A small contrastive audio-text model, trained from scratch.
Model: 5.65M parameters, log mel input, encoder arch caformer, encoder norm rmsnorm, encoder moe soft, encoder depths [3, 3, 3], encoder widths [48, 96, 192], text encoder width 192, text encoder layers 8, text encoder activation relu.
Training: adamw at rate 0.0022, 4700 steps, batches of 128.
Data: trained on synthesized solo parts of chorales (CocoChorales), 39062 training examples, 15.4 epochs.
Rows from block 3 of the audio encoder of a small contrastive audio-text model, named by matrix and row number. Rows with one number within an expert belong to one neuron, the router's apart. Each number is 500 + 50 x the weight over its row's rms, rounded and kept within 0 to 999. All counts start at 0. Numbers have three digits each.
Before each expert's rows are labels from the 100 clips, of 14976, where the router gives the expert most weight on average: "top examples" is what is common among them; "peak on" is the class under the peak. Only what is clearly more common there than usual is listed. The data: synthesized solo parts of chorales (CocoChorales).
# router: slot weights (encoder.blocks.3.mlp.router.weight, 64x96), inputs 0-95
# up: expert up (encoder.blocks.3.mlp.up, 32x16x96), inputs 0-95
# down: expert down (encoder.blocks.3.mlp.down, 32x96x16, transposed), outputs 0-95

# expert 14
top examples: note D4; clarinet; note C#4
peak on: D4
router.28:503561400492525471504484532544431505488454383512481469525524548591462505538525590535484392558473540433490489573467458518553486488530510520551423485448590534518529445442563566408483500456405450520450548521543543479520486471576612632502580459521519466470466577476480492497556537544452568528
router.29:505441538566588490453485468522519575580503488540488618544447456480522470477518537581491578484429492455538547412472515526576495561502535472490441526492526511419550567606514474584555579528572612508448523555513446535455444465527612467491472532442409456504534428516468473526451413518523442502
up.0:515465485505437417515421477513539433543476518653518448420509465462560582579509526484499517525508506514502359556512405484491538509470600531517463432546407523548494525448494446498586554461450463430508432499490514455529453528473583448491497512438466500592502514544461525416443591559482542530
down.0:566514501631536400441404532571545478435501512499489567500549466393532478441542483489619492531483495521463583493539502520496464497560488452477485609459581459505476420522437518506431547433488509560497540493494433462513453506532493500575496515516478531425558540385465458466584407436495532562
up.1:519459428569525610479524485540393489573456453481507475496499442458485487569591544486554482462406527531496694469492476551501395516479482518500495518575529539494598539535478552473500457479482492514504493451611467488507534596533602513550546420467508448471489479530438506530512472550532457418
down.1:462446465407490478526516408517487557508606447495500433420505486520549560537503506473392515478494455508493550549552573461547646524456503541521403454396462449487484490445474467493425518476538544503477496605488458466502423529466585467501530577508532524490599481439578448469493553471578451435
up.2:563481500512444442506485560498528491497475476615445504459531553453565514576527466497502485549554521430529511489521433586484495548497460460520496557445534531617483407467513541526514553344439482470494445424449500463534375483544542464482564454511440544478474641559506499433487553493474448585
down.2:496590527574499466536474490572599507535428540548449542436510473485493459493489510460552490542430502537551474414501533574529451526596475566521453475454594508524500578476418420518456519533590583491438483474579538532466608477411410534528427460469463516488491484462560455519490566602443490436
up.3:462567486441530525503505467487553548461464531497561515507467540540489518448463508446554512533490517588541471468475472406444452463579514535494483433625510530441466558502496521446525484614513485447474541496524508633477625511399458549532437618505572589505452594453518539486497493565412517464
down.3:519408432517491502544479476527486472496512441475519503443466463632549540474462445512465443454412429451489484504512492498502544483439594511550441562513466508547518543444521508523503493471516450643388486466403496453573452509616542529494503450494580458445575451480418425493466525404555499570
up.4:437458452526441545531509504533503477489487439543370436435516463514497491640545513458497447459498499475494577507558463656540514518429498494459495536454498388477542442448435517506490516383497506428497516415525484454561438523540494448507598421553465550502516535425491440545514455500571504440
down.4:531543409491611468557588516481503607541559550508466577521358549506407475497546479460562554498524481507598519479417503420458524437522456508550444395494495541448477507569499467557521472611560485440429495500554471465431469528415517482541528536526474475531422472501560519487513510530514542438
up.5:602505515555512422546506527405431536461552531493536611527382474505491530385455447473466503541509422451528483489545525470450433478482493501552488541475530550594547539506487517574555471594528481585478412545493527481552525499536518518527567496546478425561439447564455540619435511419470518540
down.5:416552643468496506515534466513535495484498473575430447584526550508537528545407576534488426573458419538436469542499432548635466618535443449487398484491519506499436442520518523575524511497449526439512549551477396562489543530444495512503525508395459513481552524497536509524492526494443451500
up.6:527510457564474550454555499577407493541450496454503505524476470476509558496496471529574449467407499535431627444450511503554371473471487537518489504540477582486565560527484536449485524536510504481521493416587495504517545560495609531573555417506513421504480401539396455510556510551432554403
down.6:431516488523517476461515395543503463460543481408471433528509477422489501581536535485426483460569486488504472558531491436543603462462438584568413565478475557455459443384477530565491440472457551465465471535459478410565379554505483416411480553555452478521512524448521538564484520444551469472

# expert 18
top examples: tuba; note D3
peak on: D3
router.36:466485492626611633533508476460490476483558485422587616567424521477397447441431513452422540469477554444456526470483518491536442517512470508436478471517510554486507494465432541506531472564490466468516482506563538545505502432544444509575526476425520442515407494456521585559442433528463564455
router.37:437528427474514512504564529501459482439588506471386465500353515522514445565490511480448585462519599471510476496513531483549605425549412555503567488477494426469424530459578511519422443466513516497527516547424509516499373453542492454416487513532467541476520510470612470503462434450549533487
up.2:513580440504512537488410532573513486494416473505540490513527531627448534490488554523558386550457509489515478552459454492546400514537525530464432504562586525457585524468485540439528518525455474530493534504583496517473611485511523530513496516433591443493553494513445578569604567620499558577
down.2:518416450531456479561456502514587502450460529553443577420532430488465524529516490446520551506502576530444550457463502585474515514547516531507524526519448455566473498463434584471442545568503491492372502456446433426612456549562484514559531447618535441455548461410431458462546563530529508435
up.3:449555483504621555484530425414437538495562497395571593513429520469483491429432497475458528519507509466528492464453580446544502501518481530482521498493493496405508581567466506440480461543576618507461542539555474523433545491405447491471485556487517491468408421450546473503441408534422474416
down.3:579502509481433525386479558584583475544481483487565486464601492514494539512597410508540487478588434557519495529512407486497432439498513504501509490539544579516471452463491511475527543514490474403540445365495441547540421468493499454528521491461502521462526597459485562360533457506478557585
up.4:546503472517569544497504528501356462519448431483493495547444485412429515489499596497476434475442505500500622508500553493498424500510516523515530502520552518519404551481534538382478508493506467522592482543606544522511507526468562667553528500475517474519454358551448505545470464486487543433
down.4:545465492526471503531423512463494494480555479655470488506438528517533510452527567552523434443475489501434485425427441503552575507477553401519495573514548456459518511492515525538510639487404503450483539402478442530460421509597394434482487452519390575541535563511477485488460459560515490523
up.5:485499528381537522463530525606362528568497438522516556437523522534496449510569423545404434528514471561596471434530495487449504508497532509456552491547461464518490596521501465542448558476525381615540438549465541506545494547511552559462519512500528473560553486627487475512498462565452458473
down.5:500489541444498428524480559439450452581439499544469505507538418570526479491471490575532515544553512475497483542400508444471540588587416541511466605415505506487477549451520534553438501532589596507438477548364479517435524518374524547506459475576441475476497536524480491509462468461515546391
up.6:615457568510546573442480490552477548655457472578467512567436521516453463542532518571475537449509546497535600448531441561520486592459563466483476544542513514509553466579577515560564533530499511452553559540521452420461516496552558423507425449448515431463471433531445515576500501521486478425
down.6:580453453484482493491508518578534580394528480460570607477572450483417537489457482615495577556424527466500452607481524468538582547579548549498551511495439572479504576493490434574466505437498571503506522479381515541506516573563498541489490530446506470582498533412480511544522536438490547526
up.7:501499627530557511453488481399432589582448521493481511401530462497593514472504519569463494479460425534497494533503540448436488513483510515488526568546472509513545492506492427568547589479539525503471478505506422520519487448472567417450332544494535415558545482582437524530441427413546484457
down.7:478528444424474512460507479501464559516539514532544517420587471544552446520518531473591468588440536514425510539456476510575585545545472543522456416422527499599438602456507474452502502423502460514398511481502510558541473477439427508436451502490366545445501540401549464434428515439507493556
up.8:483451473498588571520529443459438591423514530460536519616407519505420464516444503433463604493566522521532456511486555482496488502500448568383535441516480472448499490496587499469471467581521540510455537505596491545444514486421416464529395527477513501453419451462534517561408426462463472463
down.8:592492493590459543470428559599534508558444518448521465416553470481589551452585491546511489449473475518444531581524490482460394543482554503529520444511490488638474477466491563484478545438503485548498484440523444477564496406541471502573520496435473426582455506507456587450535536466519519628

# expert 25
top examples: note G#5; flute; note F#5; instrument: trumpet
peak on: G#5
router.50:557473555516520565546555530498488581536522554508525558542470458483515511563623502549470506447437596514455493431410511483528467454507490495562600466528485497417430522533562526466534425484570630632558428501471477510511409532493592495415436536538468492482494506515544464501540463528496426425
router.51:500470539504497484573516525553506486540534527427392554547377517436500450498505482485486534428380501563434583344471547601481470523487455516455482498548439519538544540575426513514500578544537517490524547436519474541484572432454520517549478425491421437441471424508459532491484476543462437432
up.0:391466540523579547515520470489546576579537486490515582585430562458532441424530528364473554440499474560467592427468560499540420599415538486455482553534482531439544500544457493517516518541506594493482540439566472428472558425420518480525481496446525466509487469528465479544490460568478443442
down.0:453442459516588422525514536451481520547524476474517541488493443409425502557420577447492510555562502488579554524566434513617510481449502505458525439485512505513488532516568502528411557426477472437464554627470492489567414534579593474444548449523377518477503562526556458496457516505490583482
up.1:535521553422538593562559473383400468438510512473608501560458560566485547459513520502452477557613458455531422571455449482485500527536535498533536479539441578438458414568541551436525444572483506588515445534432555553468450522450458538456491481507494519449485536592569536530491539486476519551
down.1:578431514555437473476448555543591473491579585481445558452506427536524494459468481482536536475560538591448491556606578471481423477388528516530552548440398540565539544544509481521488472449534403475492471430491513526486514505515465485532457447468460478361498526501514462481513585420420553512
up.2:450428419480475510446538427527456506499623559487439458501538464433541547545469505531542455508472601492426548547521579522550513424504478559531551441476471424500450571450441535485451458362455483437579460471454505537485420521558518510430479556522431537516465500438583442451547572475497490429
down.2:527525502491391501514484443512586493572439439543584411419462517484483526383568427503406463553424457533543433527425526470479541554507546582488410512426535481509538418462456514536542590533498447416469519478530406532530512479547529468564455472555476459582525487493455579475482468493484452445
up.3:537445475484460459442502485510458500546441469612531499402547468470590508597544461544508463544463502537489512539468489519480479461481492470619561457528407503587486457433498455509484460318496467484562472458443511574496404524497581478438447499531424536472449536492492436447572595514536502507
down.3:473541545545491400568486522515566471454472467528558467517542481443457411359489494470504476444597459487541471486468558532457530488516433534469479499426619564567525526529477546570518537555471515510421620522488512476565577473497401368516485514497519531506488475513521581387457465465546495476
up.4:446575472480417500552513461527511476506527541496551412474477526530485530442520481511572553485526455586496441481449536449444527440596440547537542459492427469430459549477506479439432400547517493513480519459516470579406592518468430525419379581565552589498486506525598427468549556506438489506
down.4:551569503534501478485466562468499504457478574468571465466500463532542567461437419502513644536486406429384484580465469476602444514547478521490535493466545547539549554461463590468485438475451404532440433438517485492524487487541505421481494480533476507614425524486420534523499541421422521556
up.5:500451503532611579504518437516464526450462455544520459499583434613373493512521484378508505522504484476566541536552503447513462553459538487468570517590533523516496504520475478455513487436398510436510484502504611522564401466558490532435567518488521489555517511481440498629499601469502470420
down.5:437586438510508569399588533528501547525555375504516484438462506464569568441475443555498508465590556532513537512489506499547529530495492531463457535525575396629465543431520493518516480515484478578524461473466499484471453463511584582569481403529530601443448548532472495495570404526488493450
up.6:448506519396529462456529470392479536454511492501540478476493506539467540523553495496385515570650491519516406540488528459460535517499479568516601467487390463502437527513574407479492409473544553517541450576435514510467421505491506564509452560498499569548495477505547484584475517418462430598
down.6:609587522501377395538474559469513441490463511485520513493518495568495467471460466523568575515446521558507532474485450490469586589555517519446548537542529619517538405416496452421567536535485427553488572448509515550546476505524521465636574477533493552527492519445472548451546520499546560550

# expert 23
top examples: note E5; note F#4; trumpet
peak on: F#4; E5
router.46:543422507523514489455472532485413501502439465590497559526453524476541464569410489564454523526458615480568539544566517624553546517448456463474465531448605511510522597499522589496534568476559487513500518540504476505527464441544479549646621495484460448476571475531428530535429484469531521494
router.47:462513457464536543484537474525481480493508464531402489498502471519470478528497600505414472509605605411622466492571493538506510618534599537477520507555503448516434510506525432478461467518475577487620491568410667477491487529557534499455550508438489490513523482578496527550491431554537504509
up.2:485568543548549529473523464451419617585551423483508581481466465477449470488572557344448571547564505523596480576562514454488499538401508545453545504530476464454485512508561449494523503425467593577448479563559505443507538438462620515498469515491493426494493522531461465546457501508501496450
down.2:490514474469578510395510434614447550543469451551561430525469504510454558589513502499578476538544501495511555514418530489521557493530370476538560517480521505465549400537484496527537505524484549505456469454588430518402538454484575472498510637492455519545560424488509468484507532503593612545
up.3:461480518527468562520426457563522525527451489510471448469526397485508469520618579512512461416455571531514458501480486525459561545514610537406472462535516457469452480511408420510517508461369470475594565509442516476497496612508595482484438507435494502591560446521543559479551519544544412514
down.3:510526535508439463564426476489473430508470493527545555390512528509460486420502410424494531595506492437457436511550586554487557548480437483533584427499428520438493517466507495457472425608573453560532408565432506450466573472618391473464482462506551469487487528553515463487443544474480536469
up.4:497411486565534520459500478484398451443478451458551530444516514470527502507489520527463501492433516355465566507526466561537490563430496513497440611469504611525636527463518524519480546405457491452480547533598455497542458501586562469598578417499505469514526443509449593542481469476523548495
down.4:532449531532552565575600595459542577588525574570499467505414431493474466519540465419518542475520473469547549466509504512525480479555489399475513490394484475523478395522479504511574591538565558521399488447508512464479579547519482507460487563502501457346534494510514505541441530532538406489
up.5:546449522517531556512486498478462437450496494409552434471491421516441417465544427409481556433565513542528552476497450524508417507429541460539573515563404476516534501543425489501588445440486460507543462505446608460597422446519511545459567495466555452445403499537500477613515522449484428483
down.5:442470510515535505469513557596528525528471528507551541492482511540470398483488529441537510574479427501585443457520426486441509554493463505494482418438613570546517508531498484595462521492515612479467468560442464491514529398540446553498538556559504579524473616394409464474496424576516487583
up.6:549471508464527497506548395424431532571529414498526531519437523467520516515524473459557489455532446394583526485573453498515491541378511499427526528529450574578522462531534524470639475478489510549472385462493510401531502409526512508491540454516538385446503540582507535503389463500517471517
down.6:394480468613492451589434484478504599489440522512546449497452474495525485502424578463544482488549493538523527417475521491492509534549505485417524520504466456404538473504478491501523477428463594520418484419436476457541530534454439430590531575475483434453614487454514547426525502535582493377
up.7:513494499528523422436504467383433467466498482510619557462525513439549596489472460552528429582503452409525457583478507473541515496501501488520397511483484641576538511425533567506528523477475426480457458556603460509503483448459517462484557469447511445485586499505463534465433511496595548589
down.7:565420524551508510520426535568473526582518559498443447530482455508493447592489526474487455407467483506493551348473397486561548516503495466455516514492540415454551489562434519476482632528572592511453560486461462458525519431516506473601477428442500518407520426471435545489532472543466465472
up.8:586357599559539491504465526512480422496566514484425567482430543451521457509443444575449482442512579435433576421501451559502485464474487455471500548507539540556615493501470590562459541457518461471501499478501477493521460462554417483565535373508451469451522499446389541497469453517488511496
down.8:556533549565513476451451599400493549488481523482462512552428485474542535506449453382524657547523516508527501478510493560465588524532501481509512529403460593503499476556548432573597599504574433503463484491547508458438506393524497440595528460523511524428476531523421510469461525536476466503

# expert 16
top examples: note A#4; oboe; note C5
peak on: A#4
router.32:445455593535614497445487466443500499544502525435556511463535551511516397401481553434525513451456420475493512456526552466566447604494604545445425561498474572445551495580487427509553460521545512501497547471554491508448571501484395495472418450495538480550461550484525552575477406486443453497
router.33:478456509593555527489526462487515482552480541424548522497516519491526504488568513545544477396369425520484530396446549442477406549491574503471482487525433552486603517551446443509518469526454539481571573429577463493520508519475574477413404497477437411495486449525478497555522430547393436466
up.0:550565549467446469493518593514567493589460525502544486463497497488511624485578451512542502502455489629421445504452425420485440427527490468515471420575476522530478442465506566442481482522466426494492470465518505512475485484519531472419494521510577546421490573663487530461567596530423527492
down.0:513567444440490543491438604523474409383400575512562442518551500457427511480603482521578438606504509399541487490426455472502527511627478466454549557508508537456435503524466528480504487468525480582545522420510467568468538488483427543525528527494507534535471502521542517396469503452468589518
up.1:489410372536560556457563479489449454494472477390524470500544490491514515486415563578514443435395493508498603503445557516556417553517487522501502560526488521484558551571461539509382488467440522436591526480573515487562548512540536525513515475489493385431518441479441484543491485547415528427
down.1:496480427464498387468509489499527429424464530480437479553623558511536482546428520531487583561574481520610455466555538515525573526456449555456570605525504443477489498548453515554386429487496529491505481480455485479501540600471504481487497572603483468517546486437420550574486604512449495511
up.2:617608584468499556494547571473453577557468550515544507480466519544544478478561422456484541530562505564464513525466486398359487521530528468491487417587496513530465456455601573473566492561520478540484460479496552543483532487412558459482516525434585492449434536571540569463427515495525472546
down.2:534527414443523571464510488478552614523472501457481510553544443467496537469658510390549473533399497544544508474471450530552554502574380593385504437442490463486490521501519474549505499507530615481593433513505518571494444462508495466507560555559439511559522478522512498500509440422487490512
up.3:488645499476524450510514477447466492473517417418579481495493524529461546410464517441529526582498479501543458606495576369443527471499447534494437522439540555438492478436581578482477490575527487495386518546557523538487527494471528574495555505563611489409494553548498529546450484514533573491
down.3:483452485489472505536453511508547434468398616533510565525517481458546505483565520551529595481406494582508522506450383482482477528598480494528420462511439472481543539525372449466437380521405519494544460457593477470473543547564488433494450504481444513511449439460473517412556553539502458461
up.4:425485447426547545377537418430370476571579511384485456488533486465531479493458623421490496514496529522514527512491570556557496530463536521428473580420531528559484465519576499521420512414519501463559539526516478460497563458433520553485576494548451463456495425466554456494481456436513461475
down.4:498545463492475524411512489448506505476554496436439467465529541511450476498459500638522455513534439585596560521430477599560535512544464484537451566448510566509653546488476480538487523483455489404491532538549489483621531559530468528525504469494447494511520507518447475484575648609505466489
up.5:622459614520586517497495528444511573541473512513552636562441573510516418490515464462453518508535441525502523403544457436478376527466487487437477469572523570513496492531466565480560522548577488501459499420593496582494543440468558459518497474500459532425437553543499531554445506547438473500
down.5:535593477479533473409504540503470458481558502541507615503558454415468470556483475549535434584407517495556548531447461495595506424536521529478507452446477481446518479509485408598546468487505519479446499536485471405427490519408528459468516547474485478605501498394584522389557475470586519541
up.6:574438646522488456478469538491490634573503576579536527476458500456548436522504386483419593455611509534482522422499445445403487490435501504500505466479532548589471472497459512568580552562562514489472528483508477486529526462485523437468422426570489505474482574517502544470477530558540452498
down.6:466471474539537429416572402482467438577515489508588532439547449481487506527629501495560445561498527534495588521522505427496537506478487554509503516469475531487504485493578485523587543366493583409471432494543497591441471428432399556471518510511496559563596541496521560475457432471536510525