A small contrastive audio-text model, trained from scratch: encoder activation relu.
Rows from block 5 of the text encoder of a small contrastive audio-text model, named by matrix and row number. Rows with one number belong to one neuron. Each number is 128 + 24 x the weight over its row's rms, rounded and kept within 0 to 255. All counts start at 0. Numbers have three digits each. After the name is the row's rms in percent of the matrix's.
Before each neuron's rows are labels from the 100 texts, of 14976, where the neuron reaches its highest value: "fires on" is the input token at the peak. Only what is clearly more common there than usual is listed. The data: synthesized solo parts of chorales (CocoChorales). In brackets: how many of the 100.
# fc1: MLP up (text_encoder.blocks.5.mlp.fc1.weight, 576x192), inputs 0-63
# fc2: MLP down (text_encoder.blocks.5.mlp.fc2.weight, 192x576, transposed), outputs 0-63

fires on: "#" (58); "d" (15)
fc1.331 136:143133172148139059104136132152105162099136135096156102159149133104126164147169052099141140142102121094137138158138121133087091143115152133105096169167140139127113128138101105105150124129201090
fc2.331 127:102115145150115166167132146089087069162146111134123148128120136097118138107131146171081117128161113133179130121143145095175120119100115150095169089093122162120101153152117104099141146137137126

fires on: "c" (38); "<end>" (27); "4" (16)
fc1.36 141:119124091142123109108098162150139114129117095144105092122133126137113108089141122141134105135124136134185095145122144112140113130087108127117093162138130147111103170123107124105124130059158148
fc2.36 137:126133127156173081125149118105178172141121114124145103125137120115126141128119112099119151127108133137151125125133128121158126108111149062091059158148133095148106111120121152148126094113142098

fires on: "d" (88); "g5" (9)
fc1.385 125:124109115105127111124099166142131150089115099139091131133087122097148118111154102149166113145150163117121215122092121131094147131154159148119083132123122107157125108148135123153083142105138113
fc2.385 131:150149149130116132165110099142149161141082154138147120120127125110102120135143108109138103172123145116145178145107152119134108106133139153100122149143114118111126164160099157097133132148113154

fires on: "d" (33); "4" (32); "e4" (27)
fc1.263 127:128093090131150104104122153164140145105131087155104122131128169160123127049140113162132095116109145138154113144122150125113111151103157137101127143128144150135111172126105127107120125071186136
fc2.263 130:095107159186122082134141136096137141100112094139133121139103148144163182110156129153084116161092109103147109142102106156104109134089095129111113116127111123187107140142132116144106105130149106

fires on: "d4" (40); "c4" (22); "4" (14)
fc1.563 093:114132103108163105115112136104129177148156104147138138143139143096127133103160103145135112105137166127159135067142137126132141146095150131149123133120128167159117136117103103112100144093174135
fc2.563 101:112129095091088107112135185183130114151142107124112117157138126170130100112145160155142145144129101144103035135162133136125105135076122141126144115111143139167177152187176122141151089156137146

fires on: "a5" (67); "c5" (20); "c" (10)
fc1.312 106:163149100150106132119119131135145130074119107111118143181157146117133147096162141160148110103156146130162132073161134115130135116084179131152144143126155150139124190136130132113107130103152146
fc2.312 112:104146128163152113186142117132092095122132119130144160105144133122144158104135125142128106139149093145109129143141108143119124153110113159144130111156127139074123130109099115100133106128153129

fires on: "<end>" (65); "5" (18)
fc1.224 100:185121123120147103100160111121105169112113116101115098162171168128118164126157099129142138106158116104139111110167116143111128098090124105172133139138149122158145115170109145131109138094138135
fc2.224 113:111150136162188129145137148157166139124179148150155099143130144143114143100120106105133116105085155118182133170130125136156145138108116108107093153129119178100091138133086127106147147154115156

fires on: "c" (100)
fc1.562 085:168128187134127124134122145127141073118115153126121083194161170117161132124140110100126124119148190190163140115145148127128107150103192120122154139130139158153159130139137146137137128120135150
fc2.562 079:121146104116113143173125121094139119106081134178098138102146112123145152075137129206117137115143080147102146145086108149132093118157101112133100144086149119155133090159111192099130147134083101

fires on: "#" (44); "d" (14); "4" (13)
fc1.57 118:112110144154139077149137149170113146132124117120142106144152123098093133107191111135121079153105145139189139147124143092097113152130129136113114180156127137158127129116076151107165135091167131
fc2.57 125:115115129132118164108127144147104118117147099163117132081133111112112098130096131178125127151114163133118129110120117108124106141117165104143137074132161148110157145125136119133087135162141137

fires on: "a5" (41); "c" (36); "5" (18)
fc1.285 110:112107165099112121138114143145150124120112090138138105137093135160105135168125140124147134154107132169130103063167127091114111109100134123143148131139150125133171132140163111107155151099126127
fc2.285 119:113123109195085158157131113108104092132110115132092123126133109142141151126127115137133084131128153128115131159135139119125125103104103110111188117156106115105114148096110138083107142131189125

fires on: "#" (85); "a" (8)
fc1.279 117:107111165116152043131115137168110145145122128088176119137170110112100140140194111143124121146066119127179154142128142049100108128151104142105119177152093131140142144125113105115174157088189118
fc2.279 121:139134117131133169126125134103090084146125098132065113132138105134122137140130115153134133132165159151109121130078179094107097167134168140139161093126146138085124107106089116146092125142155133

fires on: "d4" (100)
fc1.342 110:135130111115150121084100201160166137131112090151079112143119123127115136145154129154143098100147165130159154110135136133110134106109134139137128157144101135124124158163126159127112149073175139
fc2.342 122:128134123151131112130137148095150123110136103106119145145074101154141134136090130128126162144156129157120121130128097113171204137094136064170108105115132096132158093129166079149128080120090119

fires on: "d" (100)
fc1.289 112:100116130094097104109126145157109163084123073113083155104092110146106147111167105121163132148124131096130193149138137125097147126161143111099103133141136140160187106164093154133090153104125120
fc2.289 110:133115138176161161151110106123138156141125143092175140137148084178129115130142142148127116121131171140198130133149177109113138124076120152106175158122148152106085189112088127130156145144114113

fires on: "#" (54); "e3" (14); "d" (10)
fc1.316 142:144144118136148102110094117123099156089153117122132110124133137125141140103166080095145113141119101111135133153112144142120080148110158154115071131153172133159135106133086098107124120114171107
fc2.316 127:099121143143105139108117107134126126130141137115068128131131131134114105131136115165130129143126162113173133114168139115138099142099093084091154131126121107148182153143127126101116114083145102

fires on: "d4" (79); "4" (19)
fc1.434 127:138094123113121081091139171157144158146111074122118082132129116132124157125170095115132108104128147149170122133148144131145116114086140135113106145145117127107137164134112139097117165085191127
fc2.434 123:094128123152116098140169171088202152116120123128157113149113100133082157135130089136129157175081093148143109120134078155128156126111139102141082127128126109137104117119136117134125086106132081

fires on: "a5" (53); "d5" (16)
fc1.374 101:165111113140135077117123165166157157125137103120155111157116127104097133139133148122151109096148143132198130090138132167137157106084164134114137141155110147145140138150153136155118166125207132
fc2.374 114:095130143159111120150123195091145090121139122153128158155116153130115156126147113138112127154098092133107102091179077149109150135088108119129152056111137120108134107122141134119107131127168122

fires on: "<end>" (84)
fc1.88 116:132126127142119141139102129134119150100136112142116123127098103097161104092128108150208133104145124119103178127108121119097146145151152136110086102116126123147121107135138115159094146096140143
fc2.88 114:146132115127119167163112061120147196149099174158137115146149144113124140139096112099105120087101164114109165135127119113119107082159145121120115150135140112121101121123108121122141119148140129

fires on: "3" (82)
fc1.47 103:109129155172083144140139112127132095078141112121072113157137139093159131076126104138133148145125122145149165141158130158113096135115137117123126100112110117102085132150133128105091106113106118
fc2.47 127:180134095156135132131146145146073085131120111122123124095113142130150157137136112129146127120235087148111134110116154130142101129172141127187136101129125152080064088158118095148120125123142161

fires on: "d4" (72); "e4" (7)
fc1.566 096:129099116122123103111127163165155127106115080142106094129151122134117134121137137122123119115139160122183148123149120141116164137140114111156119160129164129124108119155120157107108139083162086
fc2.566 109:117158152154120145104164175100121116164162112144118164139091114178114140142133171116156153123155123114151105148149111160140129144094119150130175106163144121147104097115144100147096103113147112

fires on: "a" (68); "#" (32)
fc1.570 111:154091152114119097117134162167111143072098122116138084138157095113140143118206086148134144151087169134154142122156129104115108119118145122096120170158111105134140125132127095104116155104162092
fc2.570 113:125112127175158155175142139143105094115129141101128141107114055160112151159117103116191117111154151131155121123113149140127115151108142160092144114127091146116098122081112127112112135140141156

fires on: "a" (100)
fc1.148 098:129120124121115137135117133139131109103119125145115106151165121159143152116159107138123101122098146164179152121164136109113128121141151106091113110184127134151123135133101111117113115104145138
fc2.148 099:116129096164129138152102125163155122163166122156108111126141117117110114152111129123086171113148128113135173138098090155128111196112083124141126162119116140119133071145119123112130123113114118

fires on: "<end>" (94)
fc1.19 114:121103105133133135149138146123111140145118114142140101134117140132144097107111074124128131162132112153138137125145124171139146099110174100102043092121170140134149151155114137159120152161179153
fc2.19 116:112154156141066142136099116140072110135171130126073155111157174107164124151137100117122083142154145087136160160158149119148147156127117154148195117143181137103120109135115125121131113133122127

fires on: "3" (42); "f" (19); "5" (16)
fc1.492 107:116118165150145087127150138154111139123102154102120107179151132103101171123208137130142121129081089123177140149162134067099117121117169150128160175202142120151109103127137092095163147127160087
fc2.492 109:096141122140127143139169129129080079141128104161129114124146112129117174160170101140133157138170149141128137121119175107107110119127132147107182120093133145090118132140131141121123152149135105

fires on: "#" (36); "<end>" (22); "d4" (17); "b4" (10)
fc1.186 129:143155087143145106105108158144118145121101113164138116147132133111128135102146080108169096118124142090143125139120137133155123119134123151127092143162155136139115144156097108101128130127182151
fc2.186 127:128094129110128136087123120141133159113166155125074111102151171144131118129103109158153128114133186127130133120155125129118147148062142072103108128129135098153167170138145143099080120123129125

fires on: "d" (74); "f4" (11)
fc1.254 116:143147110154174142120122130130094147100149114124130107114166130094141119099171064127149099116114122128134142134117130149127089166135113116093084147140175126125096123151081098086119122080167134
fc2.254 105:122100102109141106084119131155139156175150140127092139115144150134131155136132098113115129123118202134181170122153131119164091117108128101101124174136116103097156118151133127130126144056111129

fires on: "<end>" (63); "c" (20); "5" (8); "d4" (7)
fc1.352 130:160134113123144143116154121136179102126154110162117097149117132120137122105127135123100122097160139184185132128150170110104116106100152152170148114096117189115154162139105152083135139136121142
fc2.352 143:146121103079093157141107134162090128129065167124107102105138142130144119131117149182155117136126113121128110112132119146125126117134091169119165103118123160123128202156088160100106150152166142

fires on: "d4" (79); "4" (19)
fc1.84 130:122099104139137108091118157152153138117131099130091111139123124134126116091168102130151073107125164132165113163167137134116118134072167148108106132147143163140104152147109137104107120066167095
fc2.84 133:108134169145141083151171179104156157117114125141157153137091095143139155130149082122143169147099131142141120114137104124116152115132081049092102140149123074152125097124150130140124118094166105

fires on: "d" (42); "4" (32); "3" (8)
fc1.390 118:136114133114150101130118110159136157117158075130107109113117111110111127088127094132130098136117139130110155160125134135063132149171130118110081159146153114133141105165070117106097139122161102
fc2.390 108:163101122118114112101128120136115177147117158124107146134149103112143142142118111106098125090125212136142145138148148100120097128129127102131146208162129093096120129118171130143124090081105124

fires on: "a" (100)
fc1.516 096:116116147107158099126139163132118087118120135138163117156127127127090159131207123134087104148104130176155121138155132111104103145087125115087125162166168147137102152129103109085114166104134114
fc2.516 109:117134148124098191155123144141149095095090119080131112071086123138123144126114117138160145130152101112101120146112160098122142124103152128115180080132142133119133135195076129129115118137119150

fires on: "d4" (37); "<end>" (32); "4" (31)
fc1.464 142:120110113140130111098096184175153146125149085121077109146106127130106120108159139160156106102136137136151121144146116138111132118074156137125109144147147158125123157135130144117115127075196126
fc2.464 154:106133119132147127138148183109183183134137086135155123146108108121115139137123094105114152130103119137114119133142082118120146135101104071123089114144111080142120085129163116125090090104169126

fires on: "a" (100)
fc1.366 098:127077158118125145156144129152137116079132117135109080118148155127127138114150152180103112118115125173197126131127125137124126136117134131128152111158125146160155158111111103113100167139135129
fc2.366 102:155179146159131124172064171096125135134125124131126099130102128152096120123100166143141168103172075108115149088126149135150091124115112159099139116115105132101117147130153165135138106105122143

fires on: "a5" (92)
fc1.372 094:177129120147120118120147157173132149110119098116118119167132149112092159096174122119111112123121140140174149097142114138120131088124188115136130146141109117139166157168129155128122148114136143
fc2.372 099:147155093136099099145125120127105148140165111123115116163115116145181133135098080116142169137136144145137175134155101116131112129104104162149138103139141122083132131054126113140113139098168096

fires on: "3" (40); "<end>" (26); "b2" (19); "a2" (7)
fc1.457 099:122113131094108099125141108150079124107112113129114100158138155124117135071174119127166142160124110133128172135138164090143093100107165113129109158171151150139140119154120114126148110066158098
fc2.457 100:153117116116154169134104096141138126144128097116105130128171119151167131125130139140130129144162115115109109110109139152155112139125117126139116111125121128074121157168096121144088104137120174

fires on: "#" (40); "a" (24); "4" (20)
fc1.400 127:117130120133127094116113164164114141111120116135148095125126128121144130121193094142129068155107133114174146157160176134098115147126131156106098152136152164131118150133075126053116127113186107
fc2.400 119:073118154150113129103131113109069073113173117135079136122127145121170091140123120165142140116135157124154103150152123103139137166098115107147173109157133157104121136113148103124135091114094121

fires on: "d" (39); "<end>" (25); "a2" (8)
fc1.187 129:121111145110140094133107153142106136114137132111147096121163132137128124115172074145169116157089130134156138164144148117088089163142137136090112141154173143145122112137097094091125128144170098
fc2.187 123:094120149152108142085109121114119120132162117131071164105114128158151109158140153138152126135136144113155119121127099114154138148088113116123127098161134117100129130120126059122129054092142142

fires on: "a" (48); "b2" (17); "a2" (8)
fc1.227 097:118083144134097156130070158155134130090135099111110089150149134117123156125168103138138112144119145136129154149141113140080127122125145111126090126142198126155154141147120106093103124124134107
fc2.227 088:142112112137127105102100086140184144157068168118133114109120156123111168155143144101130144136098153131136150128137135074124088093167128125136118137159107108126139112116116150145131103063139139

fires on: "d4" (55); "4" (23); "e4" (9)
fc1.87 132:160119109101158092078132143125167169132135084139101102148115103132104149123159105106131124105147174131180132109135138133153131110107130126122123155138128131102133145149122131108103131077228146
fc2.87 142:063144149144136114147135156097173113134134112136125153148091100141134133150117107153136135149072080144154104121132065129174139134113091082121091080140115130143135125149131139155109099107138098